A small class-conditioned image diffusion model, trained from scratch.
Training: adamw at rate 0.0013, 31800 steps.
Data: trained on stained colorectal tissue patches (NCT-CRC-HE-100K), 135.0 epochs.
Rows from block 2 of a small class-conditioned image diffusion model, named by matrix and row number. Rows with one number belong to one neuron. Each number is 128 + 24 x the weight over its row's rms, rounded and kept within 0 to 255. All counts start at 0. Numbers have three digits each.
After each neuron's rows are labels from the 100 images, of 14848 (inputs lightly noised), where the neuron reaches its highest value: "top examples" is what is common among them. Only what is clearly more common there than usual is listed. The data: stained colorectal tissue patches (NCT-CRC-HE-100K).
# fc1: MLP up (model.blocks.2.mlp.fc1.weight, 512x128), inputs 0-127
# fc2: MLP down (model.blocks.2.mlp.fc2.weight, 128x512, transposed), outputs 0-127

fc1.304:165088133124134116125102139087126103162078122088129189142098143149106133143137134138141148131123124116109176160134128123150140126149155162108144140094122122149129106113117124090180138096104120148121098105116163126122128170135118077116166135170125105156084166108100149132134123168139134138141126120112134145118069149115147096148175089147123127105133172159113109136100121130122134076157
fc2.304:111221144096158143109117157109156139142092130091140105122147112161099117129087079133133119120116103157134123138133120125119111096112135137097142104172041107128120107127154142097148142105129101081149144083154120107131123137139109171104124140118122132138088132105153173136133116144081153120138119134138143160131144105086144142127163123105102125108132156134139110087110116136132134161133
top examples: tissue: lymphocytes

fc1.365:152160130138097116144119120102095117148089143130130129098144116165108101130104105177144079121136136091131095139124098158131111133152136159159110067164092132140144125083162148098133133130130116115141083097195116152159099093130148124113102132149080112146109096117135140169119098116150112154081120133145127102129099183109118140139114168174134108135149135128128114130113116129134126121084
fc2.365:151097148110149073120119120097108079082083178105146125088090151135126113118084141125135125154181167161144136115158114138127147106112133119181107125137108146134159114127144099112141153153136129123141140148110115156158154106145114129145081126153136093133086109105099137114151158080062106141112139152129148176117134111182147116131132151141120143127127136131113104104125120144119125094120
top examples: tissue: debris

fc1.150:140172127106165119135119147100145165156126153150138167117097141108126167134150136148110134131156144123126106094075131098125138133156143158143141129139186125094108127118129146134144140150153148077125123149140039100123120118137118108116140132129154147152165115109127129157148129144145114121132126117149127136099151116135085137137129222135156145115144131146111207123163155142115148121130
fc2.150:172134125127139108141096120144127086127142156109155121097181109113119108111092124170146113129142098188121123128112179114123120103118135130135106129124172097167123149103136096117148136143111140146139143124138140135117150122134178159129081132127143162136091117131140221156167130127102144115122091111140159120118108141115102111104114135162086118119156149107097141137142140074145163104152
top examples: tissue: smooth muscle

fc1.48:162136124125095137161112153113145136093086137138143114164090150118171163066125138137111139141159147112113128136141085157099173177161113083137134098089125165107139118126105143132128119117138191117111099136131152111076073141118160125121109161106120128132109105133131134104139110099118155160117125126137126148123131100119145106100163149141114095139117118127086094119093108120169151160099
fc2.48:112149174128119126131126143101192120136118151111105127088151111143124076144124124130133141172134134120095172130170113143093169161151135125147139087115134151136177154150171125124114126128099205184136139143108151130108125066107150115134120102147138084106143128114127139086106150124104097129140072150129148131139117131114100126124169123115089147129136128148149103119125105112134120098119
top examples: tissue: cancer-associated stroma

fc1.382:128076121138158174122102133094142154155087110138139093083102109134143100125115151151088127123138114135134112090137128129229148137110142098144126054132169149099097138163127145128149134117114110191159112139127194159114110132102138112061139126136120130120116136127090133148133111134151113103138141095145114138134122120119124137133128109138109126117129162144125148135127098128139137123114
fc2.382:093178157118119134120132136092137152097110149131084141128178144143109141136129115117070131102132158114130153162133101138189096139151118138163125106132117127129062083180141143118131100152137106077152124126122150152151152171092108139086149127123122130131167126131179162153125147155132120155130138133114113132131124122160139146137109137102177164137116087119124170092122133145114135146129
top examples: tissue: smooth muscle; tissue: lymphocytes

fc1.49:121130121121117142099160078100120128157119111137140125108118117152110082152130143128118107066121116154124145114155113110131092095123177157126164137166127123121144145128163127084112037129122115115163159119119128138162134132089067120117127092148136086114140137126116152150137161105123091137120127114112124161055116154127120129169116134141116158107161136122118131143150119155150129134085
fc2.49:136118175125149128110158112098059120148146109119126143113116162154163145121137140162117119108168101122140130122051127133136144138129126114082112103126144104171141097120119129111087153147156109113098104117140108132041145143136106143159119140138127127160142136137090142088176129045133153137135104114133118107128133120132089140146137120150116118089133091110109122113124122116129148116140
top examples: tissue: adipose tissue

fc1.35:133102129141141173108126129119135156102122137119143176100128108135119125120107142173082132098140129134096155107096130127114146139119144113092132187169108121102078131188122141137146083099122117135174109126128163153131114151119113130142150144107126079096137154120114154177135109147131117120125085101146130119136140138078131136153102149143105111133101107136145174109106126122147211141102
fc2.35:135166155143125141148153109138123169147142136122139130145179108098101122116116116141126117131128114139078121163146121141090125132155157114044140201107125147152070129107121108135109110122152081126119133121113192186105121159078125126085114113138115129146131134140154175126109101150086131141125156145121110125088149132162116127121117106136153144139126130130136160095128140103117154126134
top examples: tissue: smooth muscle

fc1.164:136138158142145136108152123177151164076110143081129109114149116121144115119134151091156085131107125129105112172124116120190110126161092146140134103118077041174099117130145123131171128139160137156144146109113090121096112151124142118135146106149146146158149130104111126169170088104138105106097160119110133120123106128090102139127138141111123121155113120103116160084124136127124127131115
fc2.164:108128121115146171119151134170135127139152160129125136110085142125137159144152163120205123115125175138179126117089106136147162131144106130180151126108139075122128113145092116145150108123169122137103115163102098114178134182147072099122129124148135168137111129178131142159072152111121118135140129144102127113113128138161154112121125127132147135142122112121168168128155146128101127151137
top examples: tissue: adipose tissue

fc1.11:130124149144091157103120110125117098109143116102132115143152152095151143128164153129099116112106126159123098148122090112146111121160175087128152114088173122137157121073119129083099117152131097150142166081139113123140132122094104121118117132132149113125149094134139138123156177079141127163075092149153104167111144140122132099153117108117152160134155136126110192130121112181137149140118
fc2.11:132120115106139135163112157121098162077147137136139135123144115141116130095149142100112073134126120126086148163093135147144087106097183152074160135156127145115155124142129096153117124155134116095143132119112101163109110112152120140174121095128148104138136143117136139109118138187109128156084149182111085170120116095159156146138116106150143108081117112148123140153172129135138113131088
top examples: tissue: mucus

fc1.120:112160147114181108064111146148118123091121150113143159111120137129136133147106154147145095141110139111158141129124129097114127140144088074111103127127122145133181123134130158099128123088109121117103117111096127093138111114131101120197096125167154137129110143117146142144105111131155159173091147103104066106119125114131092188139139122155120113083149121114137143085148126095166117127134
fc2.120:155098129135144085104136112121125091143120171136106124126157107149139115106117127130114161162124141123121095124167147078091140150111132150142143169125116138138221129173117105129111175098139146171103127149136141106128124137148097114173108112098137113120102149162148148129153123113147108145106085133144081140125148139089107080104121091117141102143123104120127125161114138086091095116125
top examples: tissue: cancer-associated stroma

fc1.134:120099119131119127131136141088122187116160109123129114115096102132117114126104155122119152117134120100121132113136123067209106112122124113095135112169153119112177173100124131138146110122156075149115115120142155143136090189136102121125137105139132131102145114135153162130110085110170091133120082119162106132143120139085096124137112173131147102127123079145109109115120101125114111123083
fc2.134:143116189127146158125134144118144093135123111113174126123100148094141109148110112167099097155125094142105122141129170141133145115098133139103125149134140136203177081091133108147094136134106113113108119114139153098151144108157166119139108126132134097145104125109126119142122116109089120110123098115159139128178113118105134123124109141151099118100161158113133084200118116079152163097128
top examples: tissue: adipose tissue; tissue: mucus

fc1.237:135085127126100149128127134146149169121161101134145149113137139175120106111109158127065113090129125089159112117204130058121124121200122103088112120140112121155123166117127103132145106170134134113133118099108161124140127187094133118099143098148117124112124129131154153104099098146126124129128146105170124134159134122097100128136118107124130147139127142116118125143106089109130121118067
fc2.237:114172165121118122109119137125096119130168109140112125105105073125119127139092170133120144129128130109121155121224128088084132110081134116105129130120116101113110109126129135118134138131123135177075133128116172180123134214103130116136134123124125129128127132133133116145147194116083119137145110140114136117119122139134105126144195110126170129121124103136118135091121099128110134129150
top examples: tissue: mucus

fc1.381:133136099109143114100144137111121131107140106145155122111120117128139160110157157116125139110096128115099167140118101133143153162153166122097103136101139140112107109121108123193118102160139125152130146139067123123094152157139102097099199073120159157122139149094113132087147122135157141066155111140111119149162159084144100164138130126133130127157131137160147128108084152091122126110153
fc2.381:127110137104095091139132144102110074106127106118124158073124141114157177101081125108116159146124155130159181128126145127103109078119110118125155144091127168129150123150121128079128143117143161164168132139083113134172132126133152156107043075135123145121119162138133122083122139116134140169131120123147144113131157090125145160125133125119116138162137107114101113123122148148116136134158
top examples: tissue: lymphocytes

fc1.253:154151117156121100107188140138134138133121183099123137165108138125166149120161113093143116108138146140154111145120099107169093144125130119115137151102124096177120122089129112111051121164169100152130159090128147144123120103099108129172119100147151146158162119118167147104130179118141110189110099136117128140111131155135100156129115110111137138151128136100134116106138161167134123152110
fc2.253:132210156152095117120093130075113154094119180130082142109182150114129149132102145142063137114170101129129151198126104109167115154171141126106134101133076173134092120156139154128161114119114129154143122143129156153125109124093109140142129139154128135126130148114159102109145137134139116103106106127134125112155127134115124141138111135099161118106105101131129154147133159110138121141145
top examples: tissue: tumour epithelium

fc1.476:133099153110161112124090157182128163145154181124132062129046133125135094085134133118118128130175157152122180125142092114144125121146126137126119121126131140192092138145131126128142124137092142134111116087152111133073155069110129111164122130105119146117153118143131136133103126129129160140113116133159129148150138111145082107114173138109115131151120119100140150112129148138127166136111
fc2.476:156135143148142123146124143167118122116143181128112154128147093121125111138085113165116114159105139125102093118131120187116118145111152103174140095112104157069090120154117138123179151146136142129137110119116108130048106088120138122158110117111130112118130157161150132084111108150123079114135139172129158132115106124137115143091127157119118130176125150127108145183135149113160099114108
top examples: tissue: adipose tissue

fc1.359:070115144139113131126150131112144162126113164113170115136115128111126058130056097128170108138154132091114087174158107160136096115101144121123151141138129139131128096150129112181131150140116121131141074132150143139118113114122107115140165123077133137110147165102154128128113092109109123144161109117089119151134119085126137163121126113153160108126152127092112136124133119087101134070119
fc2.359:142151123124102125135120116129153101184119157112098131098112097113146144154046079131110153120130128162105162095105095173133096168144144098149146176121153116124126145138108152136160118146152127124136149130110135106144126162128146144127125124138152169106153172129117127161120141081115107162163150116116119140117103147120128087137098148089090113128130103095135103175184127107121141137143
top examples: tissue: smooth muscle

fc1.505:166112161110143101115142117116129145141103142124145109106099138124135139079127169083133128116090164115123161128135154130151095116136132118115195116103138105157095118139226105157130138102161153115094107165115117126108121131114150120154125160152122135154138114148128130138082108105128093126155119162118102138112145134134088106152145160132078096123171096086124114097106129143125109122105
fc2.505:162163085122120164107158159122099158109106114130096127144141084125091131113141111090133090146146140134123108125123149163136135105117122131117143086138170135095077167115140093148191115100100164110141125104134132104116135115144109105140125119086146133094107169139110151153155116115135152094127115124137151087121094122105144114126134183134148128133102188114123101142091156138181104135143
top examples: tissue: tumour epithelium

fc1.20:125110141095133123084112142127115095127150156148141126107118172122088140096102162133147145102153141126121173126146088111117080104154137126100137107126151117153143115116151131118129131105104154121167132129112136189127127130133102124108142136097102136179163172111107143159123140106118087156132137120137151165114099188120145132099083122112181085126120137138097117139119144118203127149096
fc2.20:151151113106111076111146121102145100085150149114088134119061130098138102098085100116074141121163145126121111135153141142054168115136135126131146167118105146087165159121139133128130121132120184183146127115135129122122124102118148117138141105122123153145124139182123113126117116130140093129140094120123132129113128154139112131149072117119107119116137067125125099112156151110124180137143
top examples: tissue: cancer-associated stroma

fc1.389:122124143108132111065139158151132129113091200130134145076103142129167095126110110173143137130114136112129127138107112086106139172114133137105103134140145149147154123128113129111119111125129182137160120133113162112143109149113135111174086096133165113134104170138139138143122140130155147122129127147117058105099136132132108147172151097133127115068161123125144121118137117140206128122122
fc2.389:149178116131118123099136128126107139127098147127060126125140062111101100131137141120085144128149120132131145127123131055089134147129132132093133123117129155113173109153128124109126176106119215135130120125116138105178116134111128099146123118109133106126129143181167168151149147145127101139109098104121090126127129144116136113128115138109136088140136053131154125150130145100137104121146
top examples: tissue: adipose tissue

fc1.37:160121108132098159145121123126071134125116124140141125148107129145115112100109094174117119092135161136092118129134121121136103139124137120111158125175138126107124141132131102086117051059134109106147141103160106138154115116100133140128081148140137093144141092119115162165135128132086103175125152120138128104082108139099142112139139116117104118094127141121135120114142089155179163108066
fc2.37:114117143105107195130116144116133071118113117126123134081109087140152134127121139119123153139152153147123153139090148112145141114077103128130122153115107119142133103129117130101105128127129123119166121129116127125012151118119149144131077108104159137103125165122096138126145142116155121163146075113151172110178145122172140149118149131126095130161136122111092126120107141126096122134153
top examples: tissue: adipose tissue; tissue: smooth muscle

fc1.60:124173115135093146118105118127105110134139108119134113123165141118128096156135112118086102113103118159112151137129096140118085139112131114146117077136134134180120151071110088120106075135140097141181150127131119122177118095113104136123135114129109124122102110101163130121172132121149104098102060177124126145098120118131121144121098150127162116114160100111143180129117146168158128103089
fc2.60:126108093132163100120096141111155101116051181118128137119099123136113131142087154132090116100139146115106133134079124199130146087129099140131128105149117150084114140167141113123122107141158128105155149134137132151089127139085114121144108141165150131134175161127126123094127130116103116124140177143114137146063100116157137152131114114100124122164120135128087158146112114158108130148099
top examples: tissue: mucus; tissue: tumour epithelium

fc1.96:156103121129143154099105134134155123157167116111141168155099159121114122186160144123149086124123138107170132145159139165156121138135114170123138157135114139101139110118113124092125129162130122132161107095094167118108136147131139096128157162129162126166085143103093138154135101138152152087153173100115110162089164145137097119139164124120118059126096142181121149120137120130147125136142
fc2.96:058150109081125132113125156142118142096124107133115111153132145102136177110117111155117138119098146145131144124103135122117111128133118136140171111143108126120121116095134137144131124163157111113115168054158126124133130149120136172117157118189157138127103131135115114104118126165125162085133115106101116164055085062107143136150125128143145099135162115165106141114159147155100128135128
top examples: tissue: lymphocytes

fc1.0:148133133113137155070123134138093149131125173167144140158101178123149078113075105113153127106125139178105148156102072108138095161153151141110125115155106115133107118131095122079124120171089141111114157104163116125113145134133138113100135113157155133089163100104145140106096125143114119114112119146108143154129118166122107112111173132144098123172129141133096109121121140117112166174110
fc2.0:123154078124129124162147099078140125144121164101108124146132112095146084133100138119106146114146134143149096131126174135060151094130135127122143116147134155098138151124121139155144128095082187182151148129152098147130095103113093124132126126172099113114122091167126093114135128134133110135134100120128111131100135150133119116168185131142132114181120073128150108140096130145094157134131
top examples: tissue: cancer-associated stroma

fc1.353:121145099146166116160176154119115164160155103143159164144131151103121122157119113144125122132130130151141136163158125108171168127150121101122140144125108131099151117125104148143087129164119120174187127132105117132131120130132123017159126139119119140116124114115167153099101133126140132114152144145089145131119140096097152112179164099129108127155114141138143098105144148156131124097167
fc2.353:103150107155097110085074134055120151162143097138132135115129138089147106156137152130094121138111142146158149136117159098142082090142101115134103101099138095140140102152130164145129125116120117136140138137119152142110123110095114168130158137103140106134135090112093077094094138129103125142130125126186114137107130084103108109086088147099151113147121125126111135163145138098096156093150
top examples: tissue: lymphocytes

fc1.103:105093112084118127132136113104143123167121147136137117113150131129161124141107178168084131107148139125131115121107130090148156106154150149073066072112136137159071145117125090123145118150148139127107093105110139195128105110124127123082158118150134127111131099124086125141120106147179117165160101112113084100142112133104152106128137129132152139139110092108145165131129104144154150135124
fc2.103:181154148128110140123140110116151114129143112125104144091096108125151105111151115110077138120151154136148187120102128098126113128102135116103088036150095130078110136154124194147146148144110142115141157128157118099128150124124116142101128124128128138146124128130113160109143116130116128126152124132084109091156135134104147158098121141145107104063176153112124139138179147134134088127118
top examples: tissue: adipose tissue

fc1.391:103113136146109136117130145116140135143119129115120148096166123147154120119106127150102138106143114111102107134188116073151118153136110119145104099130089177086151158119114139137142067168142108153114117101117160138159078128084079118088144114123114142104148132115145153154093130145154068114132110105144147124147150120097103146132145143104154132120115134107089083137112117119112160144064
fc2.391:116039113135119129110106110080137089144125165118149135126112120136148133133132156158131138141144128132124162119135123127133118119114119128115111080124125155107129086174137152111151151127097105136136149124130123110182128130189136176162145129132131126149158106145170047153150108183140119116139131122102156150102123137139108140143128130106142107123113106146147076093146081109105111113157
top examples: tissue: mucus; tissue: cancer-associated stroma

fc1.314:112128146114145127118074118144097101130104123142137094112116148156147170096077148118085110110103128114135160136134127081122139132139154142061129104107117093152102140127108141104154099087139083126119111116118113164114119134132122146100122129120127067152141122093129149139128126131138161084115080071109134133110125096133154093141154115167125125101150087138102171182129092140127117136129
fc2.314:129066113099134113133147131142109131138172112116059117120207159124110134122154086112074123117123148120135141133118102177125112134111135128143136136131107132129156169121146131120157118139141078139129117116117082124092139123137108064148139128117140099125134124129093168108147113118197138151125102146119117154102149089137145100137113131144139141141128143124091195130148133166120117141125
top examples: tissue: adipose tissue

fc1.383:115154124108105136152125112144147125114123128163154150134109162127064115101130117172134138120174127133142128138157118121141170100096103153107129132118119091105113124138132080103105124136138138164111104142110103147101140154130121107094176111103160154128106057072139142147157164111188087129106110148093164146122106122148105106138107127137137142077088126152158128129127153128110127155150
fc2.383:086101142103137104076132166074118098120099105109118108147157122125090128100118120159136162156165136103165075125141136110119095148161127144126138127131142122125155118148138080148123123135128176134136096140127133111141129126137161132106086113100113152094164073151114103165102168111144081109168108124156117115102108118113156116121131129098121147132082112113089127128103155149106099170138
top examples: tissue: lymphocytes

fc1.384:132177186131080152097136133107098179105136111139139133138152121101097088125113092144100111120119134153142152132121123116177121137127164099052122108122121156136065146085094132148114115150128118111179120129110155156123123155127137113106139129131129130126138146081143114108199144120148139136124092150150120147068118146128105146140106109133133110156133115139122150142109127132131169110113
fc2.384:135062053160113088136123096149117158105137092132133097145123111064129143111147126127134127128164140115180173167086097153166133149126148127118133133133096166112139129125130150124093123122123142084097118156131105147122138127096138108150141122139122138114104122146110099128182117098176123141113159125113118139150154151165125125125111122151201117155103120132128161133110132125096117143123
top examples: tissue: normal colon mucosa; tissue: adipose tissue

fc1.454:137101147112128168136160118136096130115112138097178133079105138108093097080096128156170141140171131149104155159171160165133095106099098135116157124141130118146150109145085107186133136132114127130106125095111155122145138109101103117097115151101125123127141149102141121094109107124163129111129145174124146109152128125148077087132177105136176132138171143144148149127159129114115119098135
fc2.454:129134108150124152122157128164135091148106147131122116170150165131135113167120115098089119105131161103104086130125147151127129140168111099126144065103145141097131134143145120149142118124144134146107105141172125159129063125114153141059120123143158103115099109174122115111115127128105111128107088140152122130132130145115172169124189179106104098127120110143085124180107126118110122117111
top examples: tissue: smooth muscle; tissue: cancer-associated stroma

fc1.496:112125121083091109132102175128117120123136172135135141133102135127104157159151115124129131135145122152133146117130135129184106152119130113117155140156162114154095123102075155120133120162216149139149113118059105133138122113111090128110119126114089124090142121131132130139116108151136111134102129097087164145124117160110142162167109122163068110120102094097127098076127141132138141128151
fc2.496:125179142136117153133132133162141146146161152129104115125108141133118107116153136128132124140114098125104139111090127100177147117157122140100138130128139141083100134081140085125203122141136158084080128099141121117133143122146105101148105107094125144136132142106130146153165138146084133118134079100092124131145139155165156136158142169128134134112139157124127064157128191116112176143104
top examples: tissue: adipose tissue

fc1.2:117132123092130112128131127070139176183087125102131084100134149153134138112109107127123164145137083144087124134123127092144147156125198134097098114144150114172095138117136126109137123134135123148103134116078139114137127127122145114097147136162124060188167132111102142134132087160164131126094109110109114141140128117138121167173101089139139146148130103120121130167145123150108140112127
fc2.2:145162173109175118136121117092144102126136160090149143118100147142113101128166133131121097129135136141122120119142116109139156097142159151114102093086129108121110115104106119082159147142189117095091127156177142104151123102155105198126123105149100115087182134114109164129129131142151153122111131112126109138142118183164138120116135109098102155126135162124165102125127171136122147154129
top examples: tissue: normal colon mucosa

fc1.418:151131119119102162129129117080074106128125129132132115144128146147135151121153116141111119091119139161118151128109095120111114147132144142129149132106139138129155150082106104103110042120153114129140159097118156143165120157097102124089108126159126115180140100122116140142167171127124110135093111165121133107087131143110075127148150139124112117131166129148110115110121156194166166138078
fc2.418:131129156122142117123145148110202125096178124135107140111084107110113119146108154147177075128140136132107138121074148140135135114108112151107130148142141152136131134154153141136134093127143127118187129162148149058135148170151124142163114118120123168123134215124121102174114125112133117145111150109154131108148119095159150154120140093133138100133140105152094117133117146143095119144128
top examples: tissue: adipose tissue

fc1.133:100130090077082147139148137113094122154112159126212115099123084111101133163126066163147127145134140170112161151137122137134113181098154130121162129132166143142137109114098146165151139144173119119138137129106122125123127138111071104119117125088082125112150118116147120113145118125105112129099132122075153136113119150110139153150112123129118095096097090101130123114124127124129159098111
fc2.133:128151150139089111167077157111108154137102072148157135114096182118101106106152119156116138141112106088161107092147163121131141138109116103146145165132141136096130167155156062133158142154092127139111152102150153148111119131115108129101114146124118141143133106121103111095091116118167148137108120113107118122159157120081123083169103154130107101157148113100140115110136123146151161098113
top examples: tissue: smooth muscle

fc1.104:144151149115105129125124122139122178139167151134120173116069139134110097116155125138100087109125120126082156147132113152186099117158159118105115135124102142167175130138106134160101136167155081176166084132112098115123133136122129113141136107121126119126139125140125118151187084095129086093100097138134114133082090116090102132142101159150149123115134114154125134095114100134136131102122
fc2.104:134104123123111145121132138127142143137185086120113123104165119171147104117149142132074146116155115134049167117104127151149155134111123125166120167120138160110146149120131109108188115147141115067121145143148134143141098124146106163109129122112121093146126121132086198076115128087120121119137077116132147098093110137148141124134119182128103130127139145127108129137152116131152092134122
top examples: tissue: normal colon mucosa; tissue: adipose tissue

fc1.447:075164128134114128144138112133165163093131134119146124134138155126125147088144138155123078128141126183150107108101137179141129105119115151143099180134149121096135115099155173098129118124154127149143206148180141090106147137135157126082152150151101130158196159124097132140127111117152130121105140136098132095092118107130098150095133152147148109131100113133135143124127153137126132149125
fc2.447:195106123152146123154169128137105109136140147114100129184132131123108173195127161112189130142133119134143117129114140160138127111134138149110077166118162110168139139113102092131129128120121125141116047163112146162134104121148144127083100142144108126135176119136100162175169151121114129107092132118142128119155141121143153125105096115143111105108152115114140118149112147103131145113145
top examples: tissue: debris

fc1.342:095141112118128144118127079118127110128109155141149112067172121186081106151092146130162107118130116121141075142135135153086100131125149174136120118175098187145157115116160101123167131133109127105109148097140139122165131094134086111091140112141102136108127131090117144130128107138166097095123143108168107116115107148125120132133126167116117103118117109112109130131100099119130111065107
fc2.342:128081156107174116115078124121115112079119142147108141161112122132108112170116094122115125133141199112114140154162109121096140155130106120158109111118113158095153130133136117141164182131164131164099134086132131148067145086152149126132133146156108095162135135100138143096146149095101104136107156119151117127091123131161140123128129123138121160169145135128123145109129078183131147142133
top examples: tissue: debris

fc1.100:121104153115098142133127176107111130151107150100159109102131145127127110107080131132189114140155156116118113181121121175102146164137095095110135125094150104112129093148130092167152137136121124128060071131153143122066137119125129138117131122061114142164136150087133127119114123151154135116119122133177107127162106112129119112102157140125112086150124100133093130108096130117136122132146
fc2.100:093117115147128137134102155134146117148111169104108134101073129123075110117119137159135129078153109121164155107083143152129141086070107157157143120117152125139129141119109116115140093144148124125201149130085124120159095135125066122109119159137139114112187178160138108113142156148081134139138130149122138116131125100147113129129148131107140103153099115135131122112107113164105131097094
top examples: tissue: smooth muscle; tissue: debris